Weights of a small contrastive image-text model: encoder width 384.
Rows from block 2 of the image encoder of a small contrastive image-text model, named by matrix and row number. Rows with one number belong to one neuron. Each number is 200 + 40 x the weight over its row's rms, rounded and kept within 0 to 999. All counts start at 0. After the name is the row's rms in percent of the matrix's.
After each neuron's rows are labels from the 100 images, of 14848, where the neuron reaches its highest value: "colour at peak" is the nearest of a few named colours to the mean colour under the peak. Only what is clearly more common there than usual is listed. The data: photos with spoken descriptions (Open Images, Localized Narratives). In brackets: how many of the 100.
# fc1: MLP up (encoder.blocks.2.mlp.fc1.weight, 1152x384), inputs 288-383
# fc2: MLP down (encoder.blocks.2.mlp.fc2.weight, 384x1152, transposed), outputs 288-383

fc1.273,110,190,270,180,183,143,213,181,139,165,151,151,238,251,197,213,286,199,239,215,207,138,179,163,242,220,158,235,207,212,183,215,163,175,153,172,215,190,207,224,205,175,141,181,156,181,231,172,185,211,218,254,241,160,221,136,208,190,171,228,187,168,221,226,126,244,236,180,120,277,218,167,269,201,162,236,256,207,255,208,224,211,286,234,170,234,143,138,207,221,186,158,232,176,260,234,215
fc2.273,103,170,206,219,247,180,181,277,225,296,166,268,193,247,235,185,134,191,205,213,196,155,212,194,168,227,143,163,168,177,140,214,126,232,232,189,218,226,138,211,217,219,192,163,202,147,228,210,228,168,226,177,280,227,168,181,235,182,216,198,156,133,172,185,205,286,136,224,202,224,224,142,207,184,226,160,155,187,83,175,250,256,231,192,271,137,264,228,241,199,123,203,207,196,189,148,125
colour at peak: pink (27)

fc1.102,095,132,178,193,266,253,212,203,177,206,247,176,170,197,221,213,207,152,186,203,235,192,177,253,141,147,223,233,233,239,199,192,221,233,170,182,145,168,209,92,240,226,234,233,163,183,125,185,240,199,150,71,160,178,201,184,248,131,189,203,201,207,214,163,161,213,233,182,140,299,156,158,291,245,234,215,180,168,162,194,191,196,104,198,248,234,227,202,222,185,283,154,252,237,239,224,239
fc2.102,099,160,141,184,173,205,144,231,189,139,184,210,232,208,216,184,210,179,187,198,205,168,166,187,165,269,198,166,232,203,155,206,110,96,229,214,236,270,189,181,159,261,303,226,156,130,234,228,155,169,164,183,198,214,228,190,198,171,203,205,201,234,192,230,211,137,201,290,166,180,233,199,202,201,174,93,243,174,149,163,168,241,138,138,203,204,250,202,256,234,145,171,183,184,240,238,179
colour at peak: black (50)

fc1.209,108,198,150,228,145,285,276,184,194,217,182,213,313,160,222,208,233,194,225,206,192,180,159,166,197,170,244,136,186,229,181,142,157,154,165,181,193,177,225,246,209,205,234,221,253,230,227,199,230,152,162,179,145,244,225,185,210,135,166,271,170,214,201,191,157,172,191,142,70,227,244,171,161,171,219,182,241,213,170,236,162,179,198,188,216,198,237,147,154,215,179,238,239,173,181,218,228
fc2.209,105,176,165,238,231,170,171,249,117,187,183,221,203,160,229,203,168,238,172,202,204,227,141,249,196,187,234,150,157,201,158,197,197,197,201,213,216,183,232,194,183,288,265,180,207,170,246,222,146,170,182,136,186,206,191,163,176,245,143,126,220,211,199,145,199,147,183,186,117,201,222,191,172,198,195,165,126,235,184,216,232,204,250,259,221,233,188,191,190,219,189,126,268,170,176,145,192
colour at peak: pink (25)

fc1.198,097,179,176,167,216,253,162,233,227,169,173,257,184,222,185,192,217,108,223,126,176,257,103,184,251,209,257,202,209,211,164,233,205,166,225,210,191,237,214,255,101,207,218,261,234,148,248,192,223,236,144,166,214,214,161,188,150,222,241,125,230,229,235,193,269,122,210,121,215,203,155,196,200,229,185,175,229,208,229,267,183,192,227,162,158,134,211,210,251,205,202,246,227,190,241,241,239
fc2.198,100,286,157,223,229,187,180,228,223,256,186,182,198,210,226,232,185,286,200,211,187,203,171,172,204,172,163,207,192,174,234,290,169,159,223,170,211,265,159,193,198,192,251,199,151,131,227,204,208,243,227,115,205,220,220,203,201,160,163,261,257,151,230,158,205,215,168,243,173,174,249,170,172,177,230,190,195,164,194,174,273,318,170,209,154,247,216,141,277,180,234,176,167,211,102,261,134
colour at peak: grey (60)

fc1.375,094,198,140,289,191,263,151,256,195,132,249,208,170,123,190,227,196,172,135,237,181,234,159,180,224,131,212,256,156,225,161,179,234,168,189,215,164,195,206,159,191,211,158,167,238,232,178,210,186,143,188,180,184,92,124,225,269,200,272,225,150,195,156,201,111,144,247,178,213,118,179,224,281,154,199,189,214,248,242,173,156,237,243,173,224,184,209,214,197,187,131,233,186,176,157,266,172
fc2.375,097,191,230,226,143,231,150,176,227,226,226,196,238,190,183,153,213,167,196,263,193,136,216,204,261,134,212,241,241,230,137,205,134,192,202,264,192,167,277,242,307,264,210,182,226,196,195,213,176,171,161,178,173,181,180,145,226,173,161,204,152,255,125,129,183,194,221,206,213,239,203,157,251,221,231,199,234,198,183,200,173,187,212,252,254,165,232,286,250,194,192,255,247,161,136,214,200
colour at peak: pink (26)

fc1.316,101,230,161,191,244,229,278,298,196,280,194,237,226,249,156,191,141,215,176,174,251,206,206,147,186,163,290,186,189,191,237,226,164,169,220,232,132,229,192,145,259,175,156,231,197,137,161,188,305,190,182,213,152,213,222,192,187,212,180,244,220,167,204,185,148,176,163,155,175,229,205,192,303,229,198,192,211,165,216,230,201,185,226,216,294,213,184,181,142,204,178,284,281,176,188,210,162
fc2.316,099,224,193,237,259,168,250,264,254,223,223,159,276,251,228,254,232,209,117,234,194,179,236,251,140,201,261,158,281,224,128,194,156,213,179,219,138,300,185,224,267,233,258,215,252,156,167,200,151,242,217,232,243,219,132,193,173,225,171,203,209,192,206,194,199,140,171,227,211,216,202,185,216,179,238,179,191,175,157,221,203,195,167,217,225,173,219,184,228,234,200,213,142,165,147,205,100
colour at peak: brown (63)

fc1.754,101,181,219,210,123,178,189,123,212,140,168,157,221,199,165,173,241,157,238,217,149,260,235,206,198,161,174,153,150,262,180,194,203,157,216,191,260,162,208,172,180,150,196,229,234,205,137,215,209,178,220,169,197,168,200,159,184,150,222,234,157,242,245,146,134,246,167,183,155,189,297,168,178,135,234,158,191,190,174,187,189,206,239,128,133,253,191,134,137,203,206,258,228,276,136,216,205
fc2.754,098,242,146,226,230,211,204,216,157,203,169,226,223,167,168,237,208,217,205,176,174,111,155,223,152,242,264,133,222,216,137,226,158,213,154,105,230,191,233,185,211,247,278,236,202,165,194,215,227,166,184,128,207,217,169,227,280,197,198,191,162,187,255,185,214,159,180,231,125,147,285,189,181,205,209,200,118,207,150,171,212,224,223,219,172,262,227,165,235,190,152,189,139,191,179,161,270
colour at peak: black (46)

fc1.199,102,253,218,164,140,234,234,218,231,274,222,225,159,270,189,193,172,227,187,187,219,220,233,221,199,214,197,183,174,155,251,240,119,176,173,250,228,188,208,216,221,233,240,258,158,177,193,211,200,221,208,235,213,197,189,293,208,190,155,153,233,270,190,148,219,172,230,219,189,209,258,236,211,246,291,194,267,181,144,153,153,193,249,195,199,180,214,244,161,174,183,227,233,185,276,222,215
fc2.199,107,271,180,221,205,118,152,214,205,193,222,227,205,234,205,224,196,223,209,243,207,173,217,166,179,204,201,253,135,179,168,206,240,176,214,177,200,226,243,172,205,214,161,215,193,195,179,143,172,142,226,166,158,164,243,131,202,203,220,199,218,155,231,253,120,208,195,235,207,181,155,167,225,192,234,123,216,219,208,202,120,216,241,207,233,236,201,252,173,209,211,272,258,230,161,201,206
colour at peak: white (28)

fc1.576,108,194,219,125,165,204,225,240,150,192,207,200,191,224,235,182,107,183,178,189,179,174,260,203,195,215,218,167,148,175,204,185,177,232,308,221,172,193,169,238,158,183,220,199,275,116,193,263,245,167,172,251,199,216,156,182,206,151,218,152,165,213,139,203,243,182,244,184,142,167,197,169,295,197,182,191,203,199,179,248,133,104,153,262,171,127,211,211,220,224,182,192,188,202,219,276,251
fc2.576,111,244,158,188,176,204,238,235,157,227,234,184,143,196,192,215,203,239,185,190,222,122,105,219,233,186,209,94,143,130,203,172,191,200,225,284,198,275,186,186,239,215,240,184,159,177,235,207,130,125,206,134,197,217,222,195,177,214,196,223,176,257,193,209,190,184,183,193,138,161,237,240,270,135,139,224,152,226,146,181,253,194,193,195,175,238,274,206,195,242,200,154,203,194,230,256,266
colour at peak: grey (63)

fc1.581,104,200,165,127,251,175,216,140,157,187,138,193,151,192,185,183,172,191,146,174,130,223,154,168,208,222,203,262,260,148,210,280,253,173,216,125,203,242,186,169,236,235,184,128,226,222,304,258,121,233,183,194,185,168,146,207,153,195,233,201,234,202,243,78,190,182,168,148,142,243,194,170,244,254,164,233,191,195,267,179,223,251,144,142,202,279,163,173,241,215,185,228,226,207,200,175,204
fc2.581,106,185,171,221,224,229,153,273,201,191,196,180,216,96,207,202,224,207,158,224,167,142,188,239,158,222,206,173,147,203,191,226,193,278,258,172,233,270,165,124,249,317,256,189,277,179,239,246,210,145,190,168,265,219,279,224,180,203,172,213,198,179,277,156,208,183,199,257,162,237,168,122,207,120,151,171,217,159,192,131,205,229,252,234,182,187,255,223,220,212,142,180,138,145,242,228,176
colour at peak: pink (28); white (25)

fc1.334,097,191,242,118,240,217,188,197,185,158,169,156,191,218,176,240,230,168,284,192,115,217,184,294,242,241,182,193,161,177,168,212,200,222,142,208,229,145,110,173,265,229,254,194,236,168,190,188,211,191,223,210,241,185,197,242,262,187,227,221,104,154,231,218,175,167,218,144,137,271,217,254,194,111,173,183,223,167,197,115,256,183,248,246,218,225,253,127,218,177,182,122,167,255,231,213,159
fc2.334,099,209,144,191,228,183,219,156,202,210,228,254,181,230,183,174,216,243,200,192,204,213,177,128,215,290,149,180,160,214,175,193,184,298,235,178,187,141,167,194,241,246,315,161,127,197,207,195,133,186,214,178,252,187,299,225,172,194,248,142,183,176,316,201,224,225,228,132,174,188,199,230,188,237,238,181,142,174,100,254,171,207,228,161,204,238,193,167,254,203,181,165,196,117,238,175,155
colour at peak: black (32)

fc1.81,104,157,187,264,164,154,213,202,207,138,157,215,232,211,215,235,225,224,216,212,217,196,207,202,269,286,262,215,257,178,204,164,231,196,191,204,250,199,180,175,183,125,176,137,195,208,246,193,174,152,278,243,211,189,236,328,239,179,211,141,219,212,192,136,292,129,214,173,211,150,209,153,214,222,148,153,205,207,226,161,199,144,189,224,226,127,152,227,225,218,189,155,156,179,185,182,266
fc2.81,106,221,236,170,213,214,209,209,160,210,168,254,211,175,208,234,249,227,262,198,160,201,217,245,219,247,169,233,207,162,118,175,168,181,196,216,202,184,119,217,214,151,232,116,156,134,235,187,266,53,236,186,159,225,248,233,259,199,154,171,230,171,171,171,265,278,174,203,188,214,176,205,178,168,298,145,165,232,201,197,197,182,191,257,179,211,209,181,197,244,172,102,184,257,179,148,204
colour at peak: grey (69)

fc1.293,100,160,228,134,222,164,239,185,149,176,240,163,115,275,207,167,269,193,246,195,245,177,227,184,226,214,232,170,260,244,221,228,233,198,183,168,223,201,238,227,221,211,269,300,181,233,144,201,157,237,165,221,237,212,237,216,201,170,233,129,233,175,207,230,160,234,274,163,187,226,201,185,241,257,188,155,204,188,239,224,214,146,255,164,224,276,183,260,265,151,168,150,222,136,189,221,78
fc2.293,095,181,286,216,180,192,198,231,212,210,203,220,217,195,171,190,210,157,152,221,143,183,177,194,165,268,231,201,247,237,191,163,156,194,193,222,197,260,193,156,168,237,221,214,90,187,198,194,194,188,216,162,293,147,162,193,210,253,205,174,130,128,293,148,189,128,142,203,169,182,220,163,213,132,167,162,206,158,157,228,159,255,218,186,136,158,264,213,176,174,235,128,192,181,132,177,131
colour at peak: brown (79)

fc1.571,097,185,235,192,248,209,149,235,223,253,226,246,204,245,143,264,159,201,217,195,219,280,210,234,192,307,168,253,184,187,219,154,237,221,196,194,157,220,174,184,191,239,165,138,197,196,148,213,229,226,175,185,223,149,180,271,147,152,179,224,208,238,196,167,175,202,167,248,152,152,263,215,177,209,204,241,224,244,253,162,195,203,180,267,203,288,179,228,233,155,256,222,149,167,170,180,128
fc2.571,093,223,193,248,240,126,154,220,230,144,214,168,212,202,207,184,167,186,204,164,191,170,202,165,148,208,241,227,232,201,155,191,187,145,179,221,172,217,237,140,164,229,269,161,206,161,232,169,216,201,144,234,191,183,177,192,271,207,181,249,267,200,152,146,175,94,202,203,120,161,218,200,204,145,221,149,248,238,195,190,226,227,175,212,153,224,182,230,168,212,214,178,155,180,266,206,225
colour at peak: black (36)

fc1.573,100,282,169,206,254,199,222,192,233,151,170,196,177,174,134,181,122,126,178,152,253,216,189,224,287,247,170,139,188,245,190,186,200,192,140,187,182,246,166,185,213,262,226,195,243,181,163,170,200,173,135,132,160,242,155,245,198,224,196,217,241,194,193,180,248,152,217,168,245,270,227,195,175,242,159,238,223,160,209,195,182,186,200,266,287,189,223,222,184,211,164,208,227,180,217,207,221
fc2.573,103,175,231,215,250,209,181,220,184,212,180,244,202,242,183,196,222,257,183,215,203,179,237,170,145,173,193,245,225,236,201,189,197,155,207,169,226,60,199,284,211,249,249,150,176,199,195,95,198,221,180,227,237,131,230,185,218,222,230,213,266,206,196,169,202,180,303,243,194,228,284,163,220,117,179,166,153,196,188,169,242,174,226,227,215,252,205,144,146,235,169,197,252,136,185,166,157
colour at peak: white (27)

fc1.331,094,215,214,200,236,244,127,211,174,164,225,213,222,158,99,196,165,200,208,208,175,97,141,168,223,218,163,116,200,222,194,225,160,245,164,271,185,213,215,172,229,209,224,262,203,107,251,193,169,145,237,196,180,209,160,207,191,164,175,183,127,213,186,246,201,170,216,210,163,207,217,251,199,183,208,232,322,214,221,169,197,192,254,186,174,220,220,220,258,191,190,202,210,226,205,148,219
fc2.331,099,173,220,234,232,166,206,200,196,148,191,252,253,239,172,157,159,216,165,215,188,204,214,153,219,203,222,184,292,260,239,224,178,131,182,164,279,233,129,171,198,181,263,273,198,233,164,206,230,223,168,146,200,227,236,234,185,172,291,224,239,275,148,226,165,172,192,264,164,156,185,219,231,176,189,218,241,239,188,112,249,199,290,114,178,224,164,249,232,220,142,231,149,192,234,175,212
colour at peak: black (71)

fc1.7,105,191,208,230,150,224,187,214,236,216,189,193,190,204,109,212,151,153,268,215,225,254,225,246,232,202,258,231,124,240,193,299,149,207,201,240,227,212,202,172,201,249,179,226,252,240,223,177,119,231,163,211,197,190,228,229,234,219,204,144,175,215,120,187,166,208,177,260,233,249,215,216,249,218,227,166,249,140,256,239,223,186,175,211,180,195,179,228,219,250,218,222,201,181,156,195,198
fc2.7,100,208,135,209,198,226,197,240,217,218,272,242,194,211,233,277,222,243,158,262,162,206,193,122,281,173,222,216,235,182,142,189,188,154,207,197,197,232,200,150,217,239,284,195,290,170,208,184,220,188,130,193,249,172,181,229,176,170,184,179,215,143,166,290,177,138,238,155,178,204,214,243,185,200,278,145,150,196,162,188,229,241,162,214,206,205,251,197,195,225,151,170,198,229,214,280,201
colour at peak: pink (25)

fc1.699,097,159,223,214,189,272,185,203,164,219,229,223,141,228,241,160,210,191,154,189,247,208,181,214,204,220,151,110,225,197,137,185,262,172,209,240,173,270,225,223,158,200,206,141,197,226,165,250,163,177,215,198,186,153,139,188,200,238,210,183,186,235,217,182,227,202,151,134,205,201,174,160,219,248,222,218,157,173,181,154,163,235,294,201,270,175,224,236,189,200,143,178,203,204,167,168,174
fc2.699,101,227,203,203,174,239,197,212,227,203,242,237,269,215,157,174,239,226,146,237,183,234,209,251,141,198,195,193,234,149,290,127,161,169,215,123,164,239,231,181,240,264,228,180,220,171,102,237,167,149,214,130,188,222,211,176,216,164,298,177,171,193,153,281,121,213,180,223,266,174,190,213,205,211,184,214,189,189,208,134,190,256,115,231,178,185,174,173,139,149,236,189,194,195,247,227,211
colour at peak: grey (62)

fc1.219,094,242,276,223,134,179,140,208,229,132,236,252,187,141,240,240,172,137,192,294,213,245,186,174,220,109,199,204,214,181,223,193,185,170,193,199,219,258,181,189,171,283,222,205,225,183,172,255,227,169,172,221,208,185,197,226,212,156,219,198,187,201,217,181,218,109,223,236,202,173,199,170,219,168,152,160,149,156,170,180,195,206,144,96,135,224,283,164,119,225,190,173,244,265,198,184,224
fc2.219,095,266,128,182,220,169,148,198,131,204,250,253,257,207,180,144,232,150,160,185,216,167,193,168,248,230,216,256,229,245,149,192,192,164,223,236,211,185,229,245,212,206,274,221,277,224,222,247,206,120,184,222,200,204,267,252,243,188,202,182,183,247,217,168,161,205,241,155,206,121,214,239,226,141,236,177,210,244,154,162,154,222,169,213,227,170,169,150,200,167,234,240,188,69,219,190,170
colour at peak: grey (64)

fc1.735,107,210,128,236,191,144,247,221,167,219,163,188,225,180,162,233,201,109,187,245,207,139,250,221,193,198,203,164,215,152,167,213,153,144,139,184,258,224,213,216,260,183,149,245,180,169,226,312,212,247,213,204,169,286,220,218,211,203,174,193,108,224,211,189,180,208,230,201,160,190,246,159,217,296,295,191,191,175,223,187,224,143,195,107,216,222,216,164,158,146,144,199,152,246,224,143,266
fc2.735,105,194,157,160,185,136,178,216,218,115,226,281,207,216,143,203,158,145,184,182,175,194,257,203,225,193,201,217,188,219,243,202,210,218,240,183,178,196,204,178,218,185,179,243,208,215,118,176,244,199,224,125,192,218,227,240,222,223,128,278,188,249,215,200,179,282,145,252,131,156,162,247,123,221,226,169,204,183,213,176,129,255,286,183,237,193,206,209,129,238,188,157,226,151,181,217,256
colour at peak: pink (27)

fc1.663,109,156,223,197,173,195,179,259,187,189,165,202,221,194,192,200,213,161,254,235,181,146,227,156,188,161,216,219,197,149,180,213,277,191,177,193,197,202,237,181,188,195,149,219,254,138,270,162,207,208,149,239,143,240,189,248,200,183,225,129,187,245,218,241,180,260,181,218,137,213,200,247,186,221,272,238,220,187,221,181,256,220,190,212,251,202,213,154,147,203,167,119,253,253,176,181,218
fc2.663,106,236,208,254,216,241,157,222,162,181,252,249,262,268,193,182,224,212,215,175,234,186,275,200,268,236,224,248,151,228,171,259,209,239,239,222,217,225,176,150,203,319,250,152,210,136,189,211,198,147,175,223,185,146,221,124,204,161,229,144,145,223,204,239,174,258,247,140,211,231,218,197,247,172,220,160,217,147,172,174,194,235,143,257,284,160,147,126,183,197,161,106,240,239,186,165,218
colour at peak: cyan (26)

fc1.321,094,158,250,223,224,168,172,192,227,176,286,130,191,197,133,278,236,258,149,209,154,175,153,268,260,161,232,142,163,267,194,220,164,193,224,161,218,253,182,219,241,279,214,163,202,155,235,150,215,195,154,232,219,154,186,222,151,194,195,196,222,216,121,232,210,113,284,198,265,174,189,242,262,214,193,192,136,163,245,198,302,166,191,190,245,197,249,175,266,227,189,94,181,204,96,208,203
fc2.321,094,76,226,214,226,187,180,171,248,176,218,211,198,232,145,189,175,246,207,224,266,180,248,176,181,181,266,219,236,119,143,193,211,136,202,191,163,242,225,264,251,182,162,160,239,155,199,114,150,144,238,165,250,235,205,212,214,174,223,237,148,234,191,268,134,248,224,235,174,127,252,212,228,178,246,173,246,189,211,223,179,270,161,233,108,188,149,145,233,189,227,170,121,247,269,95,196
colour at peak: black (32)

fc1.563,106,238,173,160,141,239,213,228,162,249,272,226,217,172,222,217,135,196,218,112,218,251,233,154,221,244,151,222,204,160,186,143,168,198,280,200,209,201,178,165,168,200,270,183,249,204,220,181,244,240,192,206,159,224,248,222,224,238,230,155,184,214,221,214,223,201,272,183,230,158,175,188,190,205,221,203,221,157,211,194,165,226,214,268,221,164,213,167,149,151,173,229,254,170,306,204,218
fc2.563,100,213,163,169,204,223,217,217,120,228,187,267,166,242,210,176,240,206,241,181,213,167,155,222,202,207,201,200,206,241,225,179,224,222,225,208,197,223,209,118,193,162,185,241,203,170,266,158,229,193,179,190,152,251,331,190,228,238,231,250,195,139,301,193,206,185,170,136,183,236,203,170,188,141,210,158,186,225,234,174,178,131,161,225,202,212,256,195,170,175,163,166,205,171,219,172,188
colour at peak: grey (61)

fc1.135,102,208,237,183,229,140,238,178,157,181,197,168,216,117,177,127,269,166,202,135,236,242,221,240,193,182,156,188,187,223,224,349,177,215,130,123,200,188,234,215,194,191,293,200,96,205,217,242,244,258,230,240,187,223,158,249,223,190,297,148,191,183,236,197,197,213,228,245,131,250,214,263,278,205,205,227,195,236,138,162,212,247,127,165,192,171,252,232,172,184,189,224,185,227,231,270,171
fc2.135,104,138,209,247,179,195,154,198,233,199,213,191,209,147,123,178,184,224,184,226,183,122,190,168,184,189,156,204,163,223,141,219,165,269,231,165,231,303,249,161,200,249,250,164,203,86,232,183,173,117,132,139,188,187,240,151,190,203,233,183,67,198,186,225,134,193,188,165,200,231,178,175,271,190,213,108,193,207,167,244,209,187,177,275,157,185,92,156,192,261,181,177,208,222,133,160,161
colour at peak: grey (60)

fc1.30,112,183,254,178,186,243,216,240,260,279,207,245,162,190,197,238,232,204,178,173,170,231,196,310,216,248,197,181,204,182,248,188,222,223,204,231,224,239,107,91,250,310,177,235,278,178,176,239,220,191,204,248,162,209,216,154,161,216,194,180,195,152,217,203,180,216,171,161,231,219,181,171,251,144,170,176,276,183,240,229,221,198,184,214,213,181,212,220,211,170,215,212,153,168,227,173,258
fc2.30,106,229,165,177,242,169,190,278,196,172,259,264,213,189,223,180,262,253,209,217,217,219,203,220,156,193,168,179,178,252,223,175,178,215,216,184,146,256,257,158,252,231,259,122,231,202,190,245,131,157,238,199,209,212,231,169,176,179,231,171,235,174,171,167,172,242,132,183,138,224,183,150,229,195,138,182,200,158,131,163,254,152,198,206,147,182,204,169,230,234,225,175,166,197,269,228,194
colour at peak: pink (27)

fc1.725,097,246,247,270,238,129,264,285,199,132,174,194,210,242,199,190,198,230,138,156,151,195,177,185,202,198,261,251,150,147,188,168,209,164,207,223,144,157,203,148,234,172,184,254,182,185,160,123,202,178,258,227,265,278,219,260,249,181,266,157,178,161,206,202,240,140,207,179,218,280,241,253,254,260,179,244,146,225,127,244,191,152,243,279,111,225,200,155,193,186,203,260,265,251,262,193,203
fc2.725,095,217,216,168,196,178,149,215,141,225,188,129,167,248,190,231,175,197,215,227,139,118,161,195,191,210,119,306,196,183,149,159,124,194,184,144,183,207,181,164,206,167,245,157,207,145,104,152,232,147,197,129,266,162,218,198,192,188,207,224,180,218,188,151,217,162,198,281,173,130,208,163,171,147,192,150,184,193,173,155,219,181,178,188,232,201,211,238,175,286,179,242,207,213,265,173,205
colour at peak: grey (60)

fc1.524,101,207,194,155,191,225,206,185,179,212,133,211,179,215,143,256,117,139,223,184,211,249,175,223,243,199,203,209,160,246,240,238,246,224,195,191,218,209,276,170,220,267,267,230,220,222,285,271,199,144,242,183,173,231,249,236,258,231,251,203,150,178,182,167,172,196,279,269,171,229,166,155,215,207,211,196,209,158,221,217,200,180,170,222,179,164,229,216,200,183,202,201,248,178,210,184,186
fc2.524,099,258,127,227,191,194,204,159,189,191,183,249,194,189,177,173,231,181,177,167,255,235,154,215,195,84,195,203,156,124,138,243,258,170,241,186,185,225,264,158,174,185,227,188,265,196,236,197,179,197,151,215,204,166,219,233,192,181,173,229,191,160,139,200,217,85,176,254,183,173,281,198,168,190,313,101,209,172,152,184,225,239,143,188,164,228,194,261,192,204,226,235,195,253,188,215,242
colour at peak: pink (27)

fc1.373,105,178,257,243,218,250,184,200,202,201,175,194,154,169,204,169,236,194,224,131,160,180,205,211,174,209,221,262,200,212,182,235,221,168,177,306,247,217,125,272,217,243,190,182,236,210,112,245,186,170,191,270,167,143,189,208,195,173,187,209,98,193,164,158,288,235,197,189,205,207,212,145,90,112,201,259,198,246,200,148,232,119,260,197,257,213,174,282,159,154,178,156,167,185,162,174,255
fc2.373,106,184,222,190,196,232,213,251,151,138,179,242,247,176,163,198,217,197,158,157,275,158,238,273,235,211,260,220,171,148,193,256,203,200,276,248,205,188,144,225,250,186,251,138,188,130,233,220,146,263,158,209,192,204,201,194,249,95,245,200,201,239,233,172,258,213,225,210,161,178,195,188,86,165,245,230,227,139,175,135,186,147,202,153,203,184,213,212,238,191,132,178,129,190,153,192,180
colour at peak: grey (66)

fc1.326,101,190,195,253,236,234,278,235,258,175,211,214,176,157,227,260,152,190,255,254,146,300,246,189,228,210,201,168,138,173,232,178,178,203,198,236,229,242,241,291,244,241,207,198,208,286,187,236,176,270,285,182,123,200,212,232,178,247,220,213,218,223,205,237,154,182,191,218,201,195,233,134,264,131,208,208,247,170,229,201,255,197,213,200,211,166,206,182,110,218,255,197,204,177,222,269,203
fc2.326,095,194,288,214,271,148,246,203,238,165,142,154,178,213,205,255,186,281,215,226,209,205,188,169,187,186,161,179,200,197,206,153,165,253,212,200,171,223,224,195,166,162,243,189,228,218,244,189,126,234,227,199,161,209,152,193,195,230,178,205,124,174,204,150,162,182,195,249,107,234,185,162,259,174,277,111,215,178,161,222,229,183,166,195,169,191,207,201,218,241,235,169,140,138,161,210,161
colour at peak: black (48)

fc1.547,103,271,207,175,267,204,176,208,150,121,146,205,204,196,218,215,214,172,215,206,241,240,180,180,213,170,200,173,157,162,230,211,198,183,203,140,142,168,280,227,182,185,269,250,198,249,149,226,271,168,254,151,214,246,126,135,254,209,250,278,182,189,249,167,202,178,186,228,130,207,212,129,267,144,191,222,147,170,152,237,194,280,217,143,304,264,197,173,260,146,215,242,277,154,206,222,173
fc2.547,102,239,150,193,201,191,145,145,165,229,107,191,208,207,180,169,187,149,194,231,193,209,216,246,208,152,199,190,204,169,84,218,189,211,184,285,182,197,272,185,173,269,295,189,212,163,219,265,164,171,225,191,167,179,198,221,178,216,256,206,195,209,195,171,196,148,214,188,190,296,296,276,145,193,257,162,230,180,142,260,191,271,156,169,169,207,204,243,210,195,175,235,189,189,174,167,204
colour at peak: pink (39)

fc1.681,102,204,221,251,148,287,272,186,231,176,151,221,193,184,216,166,216,172,264,125,113,155,277,239,149,144,152,272,213,265,193,206,129,178,163,197,220,232,184,217,154,243,192,166,200,234,189,288,138,210,192,230,194,170,113,190,133,147,210,250,220,127,203,201,210,270,154,134,179,243,166,141,140,142,198,124,202,205,275,105,205,191,239,238,276,211,146,212,255,212,195,139,181,210,196,176,230
fc2.681,100,227,271,195,224,250,223,196,156,214,108,229,284,221,235,192,222,168,206,177,232,195,215,258,244,211,221,188,180,210,163,238,221,155,178,235,213,165,179,244,208,185,311,165,196,174,284,211,199,185,196,194,168,164,161,293,226,141,250,198,172,160,210,228,158,293,177,228,196,267,156,212,188,164,313,208,262,171,206,189,185,182,151,251,160,216,160,227,219,208,212,180,241,163,207,250,188
colour at peak: grey (64)

fc1.572,097,121,201,219,214,164,259,242,154,208,153,193,165,183,242,139,183,196,202,234,165,243,208,211,198,216,208,226,178,167,178,231,241,164,208,147,260,173,250,227,170,169,195,234,175,201,229,105,192,248,192,192,185,199,164,179,162,157,173,148,225,175,205,196,200,192,147,206,188,192,151,194,190,216,200,167,208,151,272,234,138,188,154,173,217,216,258,239,229,184,185,182,185,179,181,191,217
fc2.572,107,187,202,228,175,225,261,311,215,212,228,277,143,225,247,295,201,198,163,170,220,153,187,212,107,158,235,185,232,218,185,231,94,165,191,217,216,257,183,189,201,135,287,181,164,169,146,215,185,118,203,194,164,187,186,212,255,168,172,181,171,155,230,143,177,242,221,201,183,196,255,183,193,186,229,207,211,213,180,203,155,175,250,239,187,182,208,231,185,181,263,149,240,135,193,228,252
colour at peak: brown (61)

fc1.168,095,252,158,221,220,191,154,210,178,191,203,171,230,179,204,193,138,215,201,182,91,183,243,185,190,209,135,190,238,159,203,239,190,185,108,207,213,224,160,162,209,266,185,239,156,125,246,236,190,148,155,223,195,222,146,273,235,186,256,220,187,223,206,173,145,165,230,157,238,159,161,181,199,201,227,215,187,193,208,166,203,244,272,214,158,219,237,198,302,186,165,208,180,179,143,223,190
fc2.168,096,223,184,243,234,171,207,181,245,184,230,190,270,254,219,190,146,170,160,117,140,198,233,159,239,191,277,176,254,259,212,224,164,153,164,179,179,191,126,137,219,211,275,214,199,212,198,191,189,187,144,197,186,198,239,268,226,250,203,194,186,267,171,189,156,170,205,167,164,147,207,206,216,192,243,148,235,257,154,209,202,218,225,140,200,178,144,194,204,251,154,261,191,203,180,167,216
colour at peak: black (37)